A small self-supervised image encoder, trained from scratch.
Model: activation relu, widths [96, 192, 384].
Training: muon at rate 0.016, 7000 steps, batches of 128.
Data: trained on capsule endoscopy frames (Kvasir-Capsule), 42238 training examples, 21.2 epochs.
Rows from block 2 of a small self-supervised image encoder, named by matrix and row number. Rows with one number belong to one neuron. Each number is 128 + 24 x the weight over its row's rms, rounded and kept within 0 to 255. All counts start at 0. Numbers have three digits each. After the name is the row's rms in percent of the matrix's.
After each neuron's rows are labels from the 100 images, of 14976, where the neuron reaches its highest value: "top examples" is what is common among them. Only what is clearly more common there than usual is listed. The data: capsule endoscopy frames (Kvasir-Capsule). In brackets: how many of the 100, against the usual share in percent.
# fc1: MLP up (model.blocks.2.mlp.fc1.weight, 576x96), inputs 0-47
# fc2: MLP down (model.blocks.2.mlp.fc2.weight, 96x576, transposed), outputs 0-47

fc1.387 077:117116113157094102132118126098135141093145165164065108152112092145091114096122145111148169137147130126107106135115145159129098104101122105178117
fc2.387 073:153147110124143112114095094120120125143094089162082135147154118126136165103125071131112120144157099112144081138120141163146178130128146164124126
top examples: finding: ileocecal valve (26 vs 8.8)

fc1.343 086:116148121158159080138137110075148119116131124169101143116144121129163092116179128121144130113142104138081122148100142097146102150149116178124155
fc2.343 085:153157156119170153151116145135153149114148122106103082106083144101130136138152141114107094126156110124161071146154117114130158146137170128113161
top examples: finding: reduced mucosal view (33 vs 6.2)

fc1.476 123:141172136108145132135105146158112128152136105124125087131141153109159157129105153106065119152133154151150131124097156176099159151108135148061133
fc2.476 115:135106169114130115132108134130117079142126130120104087132088119114152150104126088127132080120117136147142120141138112114086101117155070115130102
top examples: finding: angiectasia (27 vs 1.8)

fc1.38 121:101124099129125142154139137108134112133143108150119116123132150129099118187118117111196094185143196134156161181131148121187106168109124128120144
fc2.38 121:079080168140077099136103153124110121171129128154129126157133130126154125153160099064127146117072127087149128104117121108101145115110106087121148
top examples: finding: angiectasia (34 vs 1.8)

fc1.120 100:160108137198129132112131102093149142135169173131146162147130128134123108163134067173112140114114134127130138140165118117149168102122132130125151
fc2.120 098:130151102114154143120131117090130156124142180147116126091103183133143131150095118157150128105181171109123155077113119140120125128132101173084121
top examples: finding: foreign body (25 vs 1.6)

fc1.313 144:137130120053118162116122119151127121121098105090181113133145133144153101122151118107146136152113116144111116120178172175145086109163100139103095
fc2.313 150:100143086096101146117164115118145125130132109133096136134119155149130128133107113134111074111110140208084136115134133120099128107130122112152123
top examples: finding: pylorus (35 vs 3.4)

fc1.468 106:139134118133087107161154061132102181133142126118053069107109145146135094101125108128152126142118152137139163106106115128082133120152138126127140
fc2.468 109:131093091094114160117122187186138100128159103134112082101098121121145130153134123114128145064116130154084172133153165108137125131097127111112128
top examples: finding: ileocecal valve (30 vs 8.8)