{
  "model": "self-supervised image encoder",
  "mlp_ratio": 6,
  "residual_init": "none",
  "muon_scale": "original",
  "lr_schedule": "cosine"
}
Rows from block 7 of a small self-supervised image encoder, named by matrix and row number. Rows with one number belong to one neuron. Each number is 128 + 24 x the weight over its row's rms, rounded and kept within 0 to 255. All counts start at 0. After the name is the row's rms in percent of the matrix's.
After each neuron's rows are labels from the 100 images, of 14976, where the neuron reaches its highest value: "patch colour" is the nearest of a few named colours to the mean colour under the peak; "responds to" is what is common among them. Only what is clearly more common there than usual is listed. The data: capsule endoscopy frames (Kvasir-Capsule).
# fc1: MLP up (model.blocks.7.mlp.fc1.weight, 1152x192), inputs 96-191
# fc2: MLP down (model.blocks.7.mlp.fc2.weight, 192x1152, transposed), outputs 96-191

fc1.159 101 [139 116 185 140 113 171 121 144 144 107 123 143 121  96 115 105 143 163 117 119 123 145 121  89 131 110 166 162 137 125 171 102  92 127 139 144 131 166  82 106 131 155 183 173  99 104 158  84 137 119 123 174 132 158 132 165 122 146 112 109  86 124 109 113 161  91 138 113 130 127 134 142 127 140 146 108 131 112 108 113 133 135 132 108 130  99  84 110 155 135 121  94 108 152 175 145]
fc2.159 102 [150 138 114 159 133 135 121 133 117 161 163 152 147 146 120 112 173 155  91 118 114 156 149  87  64 125 109 118 109 106 106 146 163  87 109 126 132 173 128 114 139 142 117 154  89 120 122 142 167 152 104 134  96  84 135 132 117 145 113 116 110 167 140 122 106 115 119 136 146 108 130  90 112 103 114 172 121 110 133 145 158  87 133 130 132 138 110 101 144 110 106 184 132 194 159 141]
patch colour: black
responds to: finding: ileocecal valve

fc1.723 094 [150 107 171  81  93 164  91 122 165 165 161 137  51 131 141 138 141 140 125 154 144 115 134 153 135  95 157 121 145 134 101 117 132 156 145 157 164 120 124 135  96 151  98 137 104 118 107 114 127 143 117 150 151 107 145 173 140 131 144 136 140 111 125 136  47 161 122  93 138 112  98 131 164 149 108 116 129 147  83 161 135 159  95 171 118 138 125 142 115 102 135 119 127 123 144 132]
fc2.723 095 [136  99  76 109  94 164 144 146 168 126 197 140 141  98 143 136 136 123 113 100 145 146 142 126 110 131 136  83 112 122  91 130 114 156 103 109 116 112 132 114  92  98 119 101  84 144  78 134 122 127  98  92 140 162 122 140 110 140 126 123 163 119 157 103 115 148 104 138 148  66 170 147  97 144 147 138  88 145 135 100 120 152 146  99 186 131 137 154 115 124 145 129 137 148 132 165]
patch colour: pink; orange
responds to: finding: ileocecal valve

fc1.649 140 [107 137 148 118  68 136 147 144 109 149 137 102 113 135 138 179 132 133 130 110 100 116 127 168 119 118 142 134 106 119 111 163 104 170 106 145  84  92  70 152 141  99 133 150 116 124 114 101 157 131 130 185 134 144 112  98 143 125 175 112 104 161 151 127 193 155 107 125  90 103  99 136 108 100 116  92  92 100 135 122 121 159  97 131 144  78  95 130 145 152 119  92 104 145 135 116]
fc2.649 139 [160 172 116 131 117 105 151 112 137 136  95  96 101 108  99  59 133 137 129 133 142 120  94 148 162 117  88  81 121 110 102 169 118 135 159 157 162 158 153  84 129  84 137 120 130 124 123 125 135 153 170 154 133 143 163 123 125  74 128  97 113  92 115 127 116 134 150  94  95 174 126  99 148 111 130 134 141 104 154 140 117 125 133 121  97 185  81 169 141 123 123 127 124 125 150 139]
patch colour: orange
responds to: finding: ileocecal valve

fc1.586 050 [138  52 170 145 152 107 118 107 111 158 124 162 145 157 117 113 105 123 127 107 114 152 143  89 133 101 179 129 129 126  87 128 144 176 136 115 134 149 108 118 124 100 136 172 138 151 138 171 132  99 150 151 126 130 126 116 129 148 126 132 132  62 165 179 103 121 133 141  89 140 118 105 114 131 108  93 137 129 128 131 125 120 115 142 147 124 106 127 123 146 112 158 108 113 137 124]
fc2.586 049 [127 121 150 117 127  80 164 136 119 170 139 124 101 132  86 126 132 138 120 114 131  80 114 130 117 136 132 123 155 101 120 161 105  97 169 123 145 166 124 119 116 149 129 171 150  87 123 228 121  86  99 139 144 162 166 120 116  97 144 118 171 119 108 148 138 125  82 114 108  94 138 135 150 124  98 133 103 164 106 142  99 133 151 124  71 108  77 159 151 110 153 104  98 130 101 140]
patch colour: black
responds to: finding: ileocecal valve

fc1.347 038 [129 170 169  97 117 163  96 148  84 122  82 150 114 172 167 182 171  86 141 148  87 130  87 147 135 109 149 168 172 131 141 148 140 111  82 113 112 161 149  76 106 110  77 120 137 158 114 135 111  81 135 141 120 121 156 139 127 144 138  99 149 116  89 141 117 136 138 130 146  94 129 108 145 174 141 126 127 129 138 155 150 123 123 119 129 133 157 145 114 153 142 103  94 130 173 106]
fc2.347 044 [108 117 134 119 114 107 141 188 133 157 157  96  79 103 133  89 112 139  91 100 135 145 146 126 118  98 117 175 187 100 137 120 114 147 130 100 135 117 109 118 124 103 130 119  78 102 151 135 117 143 145 118 141 123 152 150 132 116 123 121 172 142 142 146  92 132 146 116 128 106 158 127  81 168 120 159 103 130 143 149 111 138 132 131 123 102 140 137 109 148 121  79 154  89 135 158]
patch colour: orange
responds to: finding: ileocecal valve

fc1.353 119 [113 166 137 183 102 140  96 153 101 111 126 135 108 116 109 142 153 132 101 139 101 153 117 167 107 121 127 131 167 141 129 130 135  87 117 165 131 119 159 135  93 144 138 184 135 174 122 176 122 135  96 117 149 154 119 147 142 132 146 114  76 125  94  96 142 145 122 119 116 184 136 126 139 123 172 142 102 141 121  97 107 144 124 125 106  97 108 180  73 142 148 114 133  69 119 120]
fc2.353 115 [ 97 132 121 114 141 120 121 118 118 100 117 124 153 121 143 129 123  97 117 126 130 109 134 134 145 100 130 102 117 111 198 129 118 166 140 104 129 135 139 166 134 168 156 105 169  99 112 127 104  93  99 140 132 151 105 171 152 133 168 124 149 152 118 170  76 140 133 119 141  82 174 140 118 125 145 110 120 129  86 150 112 127 158 118  72 145 148 122 129 125 140 117 164 165 114  79]
patch colour: orange
responds to: finding: ileocecal valve

fc1.257 034 [174 142 162 181 101 155 117 128 123  98 128 101  68  99 159 128 127  59 177 105  97 128 165 149 143 113 139 160 158 176 126 165  97 143  99 107 117 136 130 121  98 161 140 148 130 162 154 120 125 112 113 135 137 152 173 159 157 121 118 190 136 158 159 143 103 165 135 136 123 137 141 116 100 126  94 146 144 106 124 145 129 146 134 141  59 152 122 147 143 149 145 121 105 108 107 121]
fc2.257 036 [100  75 122 130 157 165 121 111 164 173 140 140 122 140 121 141  87 123 136 156 110 129 158  93 161 128 104 126 136 126 130 117 129 126  97 133 161 122 153  99 144 125 129 109 128 126 137 127 127 150 177 110 122 114 175 115  92 147 125 132 127 144 143  94 165 138  98 135 101  94 164 155 135 107 120 132 106 117  62 129 154 143 117 147 104 113 122 126 122  95 149 111 106 143 132 101]
patch colour: pink; black
responds to: finding: pylorus

fc1.635 125 [139 135 147 196 136 147 145 133 115 146 151 161 120 138 105 131 106 169 156 138 100 154 105 154 111  93 133 148 131 130 143 112 123 139 146 163 146 125 117 170  98  95 102 142 108 138 140 162 166 147 100 138 126 104 138 134 139 117 132 105 155 126 143 100 122 114 105  92 137  95 137  92 149 118 153  85 110 123 140 151 152 158 148 180 190 131 127 131 102 145 167 129 177 116 141 174]
fc2.635 126 [137 104  98 116 102 144 111 149 134 142 139 121 132 130 162  77 130 124 131 113 140 136 106 157 174  99 102 170 104 124 159 112 130 171 121 106 130 110 150 115 107 139 119 145 117 130 127 100 119 120 113 140 139 150 151 149 104 131 109 119  83 109 154 133 123 147 188 114 173 106 134 149 141 107 112 166 162 136 146  85 168 144 117 129  97 137 123 170 111 144 141  95 125 133 148 130]
patch colour: grey
responds to: finding: ileocecal valve

fc1.624 118 [152 129 138 140 118 146 115 126 117 118 127 119 107 123 133 100 125 121 187 126 149  93 137 154 143 138 114 133 138  94 155 147 142 125  87 141 129 148 186 153  92 167 135 128 103 131 108 139 141 117 144 136 130 151 179 119 111 155 101 103 138 162 149 113 102 109 149 141 112 110 125 102 144 113 124  86 154  98 116 130 172 122 138 118 131 104  79 108 102 131 110 110  89 127 183 101]
fc2.624 115 [ 98 157 131 103 131 136 147 132 111 119 142 166 116 100 145 175 116 146 102 173 143 119  76 139 115 146 120 167 149 101 122 131 133 108 139 138 121 138 108 110 158 158 153 158 134 156 132 127 144 106 109 122 163 107 135 108 101 105 123 115 104 147 150  93 158 120 136 147  94 146 130 115 136  91 132 105 153  77  83 126 140  88 119 152 175 170 128 168 126 163 147 127 153 128 112  88]
patch colour: orange
responds to: finding: ileocecal valve

fc1.198 237 [135 161 106 125  97 133 139 180 110 124 102 130 100 145 156 128 141 133 114 143 112 115 122 150 113 100  95 121 135 100 165 113  81 135 167  98 128 109 163 127  85  91 102 112 103 151 155 110  98 158 109 148 149 117 130 125 115 167 141 140 123 114 161 117 119 124 138 133 138 156 146 127  85 123 128 135 171 119 147 134 110 100 108 129 121  90 120 114 173 104 111 148 115 141  55 136]
fc2.198 197 [131  95 138 137 141 102 116 152 115 141  79 125  90 111 103 160  85  98 133 124 118 138 154 123 105 126 144 125 124 115 168 140 137 117  76 115 103 109 144 159 101 107 160 145 112 143 111 167 103 103 152 102 115 141 130 118 135 109 127 126 134 169 109 157 140 159  89 149  81 152 134 155 142 132 148 129 124  59 120 119 121 148  78 139 131 125 128 121 136 170 135 102 146 117 125 143]
patch colour: black
responds to: finding: ileocecal valve

fc1.303 079 [120 118 136 113 124 144 138 115 146 120 100 171 132 129  93 134 108 106  97  74 101 128 109 131 127 106 155 133 159 142 130 108  97 155 138 128 116 116 115 155  85 170 159 170 192 130 146 152 155 132 122 116 134 143 171  99 124 139 155 152 133 164 130 160 117  86 160 131 131 110 128  91 142 127 128 150 138 113 165 120 127 155 137 111 157  81 160 159 114 110 132 143 143 119 132 107]
fc2.303 084 [162 152  68 123 112 140 124 127 139 141 116 174  85 154  98 116 115 151 176 119 138 111 107  85 167 108  96 160 159 123 120 129 113 138  90 160 146 113 102 120 164 127 103  94 124 134  74 140 104 127 147 151 133 137  95 126 126 157 128 113 128 187 150 145 131 127 148 158 131 115 119 126 136 130  91 142 111 128  93 112 167  91 104 109 152 134  98 117 116 166 112 131 107 143 143 143]
patch colour: black
responds to: finding: ileocecal valve

fc1.102 118 [ 80 171 159 158 157  97 107 102 163 143  93 126 133 143 110 115  94  97 133 105 173 108  85 128  98 155 149 102 150 165 118 110  90 126 138 133 122 160 119 148 132 130 137 112 140 153  94 169 155 150 121 149 128 160 127 154 194 144  96  97 120  97 148 134 150 108 131 141 145 117 117 189 105 105 173 134 137 171  95 139 120 112 102 175 156 101 111 136 137 152 118 140 118  91 132 137]
fc2.102 110 [ 98 117  91  87 120  87 161 105 125 134 132 110 102 156 148  94 120  92 113 132 133 135 147 105  86 133 100 120 104 196 159 112 119 151 118 127  68 180 140 144 129 108 121 102 172 108 134 141 120 161 129 123 141 149 122 164 151 143 154 120 134 125  99 124 127 152 195 136 131  94 145 117 124 128 153 146 121  96 168 100 153 109 115 136 105 138 152 149 141  97 135 133  68 115 159 167]
patch colour: black
responds to: finding: pylorus

fc1.246 112 [ 80 116 102 144 132 204 112 166 143 134 165 142 113  80 147 112 108 135 150 145 118 133 112 155 164  95  80 137  92 129 160 168 163 138 134 146 147 108 136 146 118 104  93 164 140 120  83 126 126 137 100 161 148 137 131 122 156 135 125 124 139  95  71 127 116 101 170 158  94 132 134 101 149 157  95 112 144 109 169 149 164  98 105 143 147 113 118 149 122 140 107 112 108 110 101 143]
fc2.246 115 [115 166 122  95 132 170 161 143 109  95 143 101 125 108 128 111 120 135 109 146 148 171 117 124 119 143 102 115  86 128 111 141 116 163 108 148 176 126 181 142 131  46 131 142 144 115 128 134 111 138 139 132  80 129 123 116  81 111 140 141 119 149 170 148 136 106 154  92 138 120 107 113 134 116 128 104 147 136 150 112 126 138 140 140 127 146 143 184 118 125 124 152  95 128 152 137]
patch colour: orange
responds to: finding: ileocecal valve

fc1.34 030 [120 128 129 106 157 150 103 151  71 109 119 128 103 163 120 171  93 142 127 132 167 123 113 156 167 133 136  88 141 154 112 144 138 140  49 107 129 123 128 127  81 141 108 104 130 158 161 151 125 152 111 117 146 126 138 142 140 137 141 113 140 161 130 166 138 105 107 127 106 171 122 121 138  91  93 142 124  92 121 165 110 186 117 147 124  97 131 144 143 124  96  92 137 117 117 149]
fc2.34 034 [133 121 123 140 105 142 156 134 104  97 135 125 136 118 106 116 108 107 107 142 153 124 157 116 134 127 131 167 113 144 154 138 136 145 108 128 171 129 115 116 134  79  62 117 105 108 198 143 132  92 138 130 134  65 116 117 147 118 105 122 135 134  56 155 141  95  92 141 153 154 162 161 140 142 110 132  97  80 101  95 110 133 159 169 111 134 170 119 118 131 129 107 204  86 103 123]
patch colour: orange
responds to: finding: ileocecal valve

fc1.510 143 [137 197 124  84 145 106 118 126 133 123 128 106 151  88 113 111  79 113 142 126 159 111 104 132 137  95 145 118 172  81 180 114 116 126 100 101  96 127  93 151 143 116 157 105 134 134 140  78 135 124 141 144 139 113 167 143 111 114 122 112  82 120  89 140 172  90  80 102 171 139 178 142 116 127 146 126  95 159 131 128 140 117 124 137 113 104 116 120 124 117 118 119 145 174 140 125]
fc2.510 128 [167 126  79 114 113 110 139 113 121 128 152 120 132 125 100 163 113 154 150 101 152 113 104 123 137  85 151 105 129 121 133 121 158 118 122 155 146 126 127 132 119 142 148 112 126 136 117 118 107 139 130 102 106 134 171  85 161 105 192 144 136 143 139 159 154 105 110 129 138 103 108 121  35 110 162 108 144  79 145 105 169 126 108 141  78 142  85 116 155 153 165 183 115 126 115 123]
patch colour: black
responds to: finding: ileocecal valve

fc1.600 070 [118 137 117 120 130 168  90 128 161  91 111  94 125 162 138 147 100  91 144 112  97 134  88 122 151 137 167 132 127  98 131 135 156 182 212  95 118 124 125 177 135 149 147 110 136 111 102 146 154 117 143 123 128 161 132  76 155 118 133  96 121 157 101 132 133 170 136 126 136 130 166  86 102 133 177 162 148 138 111 120 153 104  82 149 152 126 177 142 122 132 154 118 117 140  82 111]
fc2.600 073 [112 121 113 161  97 173 163 174 141 135  88 115 160 126 115  85 115 149 125 157 131 143 101 144 135 106 157 109 148 113  91 104 141 136  76 130 111  94 114 114 113 125 127 167 121 134 139 114 144 158 100 160 117 138 152 117 141 114 160 124 146 172 105 115  96 127 131 124  90 138 107 155 179 127 114 170 141 156 131 100 117 114  59 104 166  99 160 134 132 122 132  88 176 147 116 124]
patch colour: orange
responds to: finding: ileocecal valve

fc1.306 088 [116 152 141 141 143 101 123 147 108  99 105 136  87 134 179 117 124 104 103 164 109 154  93 167  82 110 119 114 141 119 126 117 149 171 148 127 147 129  84 125 127 114 152 174 117 136 122  86 117 150 144 120 166 125 173 126  98 116 133 134  99 129 117 125 112 131  69 116 124 131 125 140 136 146 120 140 136  99 108 156 141 125  99 129 131 140 117 134 115 170 124 112 178 136 136 112]
fc2.306 092 [108 148 146 116 152 136 154 137 155 115 156  96 166  91 148 121  94 152 101 146 119 148  96 153 148 141 150 107 160  77 128 139 121 104 156 124  97 142 138 108 124 159 152 104  76 117 153  96 100 139 174 131 106 167 122 144 135 153 140  85 127 112 117 124 138 105 131  78 136 117 115 139 112 139 139 125 102 131 114 119 130 148 133  63 148 139 109 121 119 114 137 104 127 142 136 134]
patch colour: black
responds to: finding: ileocecal valve

fc1.57 071 [127 113 110 132 134 111 134 118 133 132 132  78 179 173  86 150 111 124 114 109 139 141 116 144 106 131 130 131 122 126 135 111 121 132  97 134 137 144 121 146 117 128 141 122 111 159 103  94 116 122  88 143 176 127 114 137 109 145 141  76 130 168  74  89 139 133 131 135 165 138 161 137 104 106 124 109 118 128 144 133 127 108 148 142 100 109 134 164 116 153 112  96 146  93 129 152]
fc2.57 066 [101  85 117 130 140 116  99 168 162 103 114 100 144 129 100 134 109 140 135 147 139  94 140 125 144 124 129 126 137 142 106 128 109 108 176 139 140 146  94 144 146  98 120 156 124 107  99 133 162 124 101 125 137 170 129 148  70  94 141 127 116 129 133 132 123 137  88 109 138 111 169 155 102 146 131 160  87 116 117  99 145 150 126 138 109 128  82 169 109 128 137 119 143 166 100 183]
patch colour: black
responds to: finding: ileocecal valve

fc1.721 071 [116 153 129 132  89 134 113 130 163  83 175 178 106 165 145 122 129 101 133 113 133 135 108 157 163 111 120 107 159 157 125  77 124 120 131 105 152 109  92 121 116 174 126 119 145 178  85 128 139 136 122 104 151 130 163  94 143 107  96 163 141 122  94 125 103 192  80 143 144 103 158 126 128 132 105 155 144 121 122  91 116 145 141 118 103 151  90 130 174 121 137 118 178 163 146 111]
fc2.721 076 [129 114 142 176 113 134 108  93  96 144 164 145  99 157 107 121 105 147 142 189 121 120 114 130 152 137 122 129 112  98 135 165 114 122  89 136 127 107 146 115 104 118 135 129 148  91  99  87 175 147 113 161 202 134 172 129 157 102 110 148 108 138 137  96 100 104 104 132  99 125 101 146  94 129 114  97 104 134 103  99 183 139 127 119 121  89 185 128 145 115 115 123 158 115 106 124]
patch colour: black
responds to: finding: ileocecal valve

fc1.108 134 [163 134 114 154 133 126 142 139 152 142 131 118  86 109  89 167 145  89 135 151 160 101 142 129 107 122 148 146  97 158 113 145 147  94 121 144 123 103 174 143 120 145 111 128 117 152 123  75 129  87 112 103 144 143 157 149 144 137 161 138 100 141 129 160 144 114 146  97 135 114 122 179  88  96 109 178  95 164 159 116 149 111 156 144 134 152 113 149  98  98 146 145 114 168  95 163]
fc2.108 127 [144 106 120 136 136 132 130 135  89 123 144 124 145 102  93 127 149  66 139 137 142 100 116 100 148 119 187 135 125 117 103 141 166 111 167 126 123 107 162 125 140 138 127 104 138 123 119 129 149 116 157 108 157 125 176 136 142 154 160 116 124 118 111 138 125 114 166 108 130 131 126 151 141 164 125 150 103 140 143 137 122 189  96  92 121 117 127 133 132 127  86 132 100  63 109 125]
patch colour: orange; black
responds to: finding: ileocecal valve

fc1.49 149 [126 134 110 120 124 116 129 151 162 165 129 127 105 140 127 137 107 113 117  96 156 122 177 142 128 116 156 106 131 122 132  99 172 144 125 159 136 155 141  70 142 123 121  58 132 137 134 143 131 128 155  92 141  91 143 169  73 124 110  98 135  81 106 142 133 112 153 115  97 168 166  91 121 158 113 107 131 136 123  78 127 148 143 143 120 114 130 111 127 125 124 113 147 143  98  92]
fc2.49 155 [147  86 126 122 160 140 111  99 136 109 154 145 109 132 129 101 157 124 119 161 162 118  75 133 119 110 140 133 131 114 128 140  97 123 135 119 112 147 135  97 143 148 153 126  58 133 164  82 153 170 149 141 150 145 172 110 150 195 125 102 160 128 105 110 137 106 157 137 146 108 129 117  91 134 129  97 140 110 135  84 105 134 168 128 113 117 127 157 118  98 155 141 151 164 149 103]
patch colour: orange
responds to: finding: ileocecal valve

fc1.697 029 [ 96 121 158 140 117 183 127 143 106 160 150 151 144  95 106 134 146 127 152 182 107 124 124 110 131 153 149 136 125 151 142 103  90  94 143 126 119 106 129 120  98  94 129 124 141 136 109 132 139 110  81 180 148 129 144 176 106 154 147 133 146  59 120  96 144 120 105 128 118 113 171 136 149  98 138 166 129 125 107 162 138 100 127 160 159  70  61 161 140 133 116 145  93 125 132  76]
fc2.697 030 [ 86  88 161 141 153 155 104 160  87  88 153 129 133 143 170 151  93 129 159 156 153 137 140 125 134 127 165 108 150  88 138 110 136 115 145 123 127 164 142 160  76 108 166 159 144 153 138 126 154 139 128 139 108 143 119  91  73 139 144 111 106 156 121  86 116 121 151  98  96 101 130 139 152 110 106 134 124 151 127  96 138 154 141 154 149 107  46 122 106 108 156 170  82 144 125 110]
patch colour: grey
responds to: finding: ileocecal valve

fc1.25 098 [157 143 120 115 150 164 152 120 147 112  79  86 112 138 159 144 105 139 110 132 143  88 134 137 109 121 143  87 126  99 128 125 128 124 100 136 156 123 107 101 126 139 148 136 112 123 135 103 133 106  98 100 170 157 145 152 128  80 137 120 136 127 123 186  79 122 109 166 145 118 160 125  82 113  92 143 122 125 168 107  95 129  85 139 131 150 141 116 133 110 152 106 148 144 128 102]
fc2.25 096 [136 108 108 156 104 182 117 129 132 180 118  82 149 125 147 180  99 146 168 177 122 141 116 124 134 116 155 110 126 119 117 109  88 140 134 112 114 130 103  96 140 149  81 167  96 133 151  79 116 143 144 158 164 142 169 106 125 147 138 151 141 116 125  99 151  89 116 124 168 148 127 127 117 123 139 111  88  75 115 133  78 120 137 116 156 146 163  83 123 124  98 127 120 136 114 106]
patch colour: black
responds to: finding: ileocecal valve

fc1.238 040 [133 137 136 115 114 162  79 139 140 129 161 155 160 135 134 105 138  89 155 128  87 133 129 132 150 110 132  82 134 122 134 116 142 107 158 104 108 129 117 149  59 131 162 110 194 113 113 120 148  75 110 152 155 118 130 152 116 125 146 158 110 142 108 149 148 165 162 146 104 150 124  79 116 154 159 129 146 149 123 161 117  99 158 176  92 102 140 129 110 110 108 141 156 151 142 154]
fc2.238 040 [111 141 132 110 133 127 129 116 109 174 124 164 102  88 155 108 126 145 171 156 164 108 148 124 131  84 152 134 112  95 121 138 135 148  86 154 126  99 168 121 137 117 142 121 104 165  91 101 120 128 174 129 127 110 143 134 103 148  90 134 149 176 132 138 122 135 129 148 153 144 122 115 168 150 160 153 169 125 120 142 159 111 163 138 134  91 131 143 106 156  90 109 163 186 127 128]
patch colour: orange; pink
responds to: finding: ileocecal valve

fc1.126 084 [122 115  94 113 129 150 134 128 140 136 136 122  87 120 100 102  85 151 109 126  95 150 114 149 140 116 115 133 133 129 111  89 165 128 139 132  72 118 177 161 144 112 149 158 126 125 101 154 154  81 151 108 139 118 108 125 138 117 178 142 153 126 175 128  89 127 176 137 151 131 140 111 177 129 174  94 154 101 103 133  89 113 100 111 114 146 147  87 125 139 163  87 105 123 114 128]
fc2.126 082 [114 131  52 106 146 181 164  95 146 143 140  75 106 147 121 130 122 135  85 103 119 136 117 143 133 129 120 130 158 133 107 151  91  79 145 147 162 161 149 152 146 138 110 115 160 138  86 109 152 157 119 124 133  98 187 139 112 121 117 172 132 107 133 122 102  85 106 157  92 125 114 100 119 123 142 132  97  79 127 129 119 160 107 110 156 142 100 119 154 140 157 152 138 143 131 109]
patch colour: orange
responds to: finding: ileocecal valve

fc1.542 050 [145 116 154 152 120  91 153  87 127 129 118 173 129  92 125 125 107 133 137 103  87 163  81 152 150  92 117 146 133 133 142 104  93 140 161 143 141 112 176 102  88 152 143 136 115 138 138 145 163 126 172 162 141  96  84 142 149 141 110 136 104 100 117 123 136 138 157 176 170 151 183 114 162 118 128 112 117 118 130 135 154 145 131 107 105 146 140 151 164 164 158 121 123 143 123 131]
fc2.542 044 [132 137 128 140 196 162 144 142 105 146  99 121 138 139 114 146 147 127 144 168 106 128  85 135 110 137 124 110 112 117 117 155 101 141  85 127 172  85  96 105  71 143 155 131 103 144 121 102 145  97 163 111 153 119 165 146 148 155 147 143 149 174 118 177  96  67 187 140 147 118  99  94 148 118 128 146 135 142 134  93 120 120 103 132 113 107 165 146 119 107 102 114  91 117 131 101]
patch colour: black
responds to: finding: ileocecal valve

fc1.76 119 [142 128 176 121 122 112 120 136 174 127 148  75 120  78 136 126  72 101  94 136 101 110 114 136 158  73 150 112 156 135 150 126 106  95 145 136 164  94 134 128  81 146  95 116 107  81 134 150 114 120  94 145 136 107 136 125 126 145 152 161  78 129 145 136 159 119 179 150 136 128 114 168 130 131 117 153  96 118 129 106 114  90 153 153 122 116 103 147 121 128 115 156 106 111 176 166]
fc2.76 126 [153 153 127 147 145 100 111 116 181 116  97 142 109 155 100 125 176  99 120 110  98 108 126 203 118 146 147  99 110  86 133 116 127 121  86  94 143 107 104 108 110 144 147 154 143 126 184 149 120 106 123 136 153 164 121 131 114 141 148 184 103 167 115  94 145 153 147 116 164 129 128 139  96 154 139 120  97 149  89 125 104 144 142 133 125  92 141 127 140 150 155 114 142 136 106 154]
patch colour: black
responds to: finding: ileocecal valve

fc1.296 049 [ 99 147 155 117 127 123 144 109 115 129 124 176 140 155 121 147 124 114 125 134 137 132 121 144 133 112 131 168  90 125  89  98 113 125 201 136  90 187 148 123  78 151 105  88  93 140 103  91 109 150 113 133 165 103 107  84  83 141 136 136 128 105 121 107  82 130  88  95 106 144 155 154 124 127 157 134 170  73 128 133 101 123 140 117 113 127  84 118 111 122 101 154 133 153 150 146]
fc2.296 051 [124 138 143 108 118 119 158 114 102 185 101 147 146 112 130 159 131 103 124 153 130 133 134 156 121  87 143 125 114 176 100 117 100 110 116 106 111 139 154 155 152 137 135 101 138  96 187 117 162 117  83  88 120 148 138  99 171 142 129 158 102 140 178 151 102 158 119 132  90 151 133 115 100 102 120 123 124 125 155 117 101 127 139 114 168  91 149 138 173 105 154 170 125 103 129 157]
patch colour: black
responds to: finding: ileocecal valve

fc1.646 029 [152 143 128 106  95 142  99 117 130 136 111 130 134 162 169 120  98 125 151 104 155 106 108 110 120 141 156 112 131 105 116 160 119 120 120 128 152 141 115  82  95 157 173 135 137 131 135 148 180 109 118 101 200 149 121 109 129 143 134 143 190 139 107 133 147 164 168 139  77 129 105 179 147 157 175 130 143 142 123 119  85 132 128 121  96 188  98  74 116 150 134 132 155 156 128 165]
fc2.646 028 [143 142 149 113 111 153 135 117 151 101 119 125 129 148 147 121 140 133 119 106 113  96  85 120 123 128 146 108 101 122 108 160 101 122 132 150  90 128 167  77 122 138 158 135 133 160 131 110 137 116 109 127 139 153 133 100 132 100 149 159 150 154 118 118  89 137 133  98 148  96  69 168 135 126 103 146  76 122 132 144  79  89  98 113 173 161 147 118 159 126 126 128 119 151 130 131]
patch colour: black
responds to: finding: ileocecal valve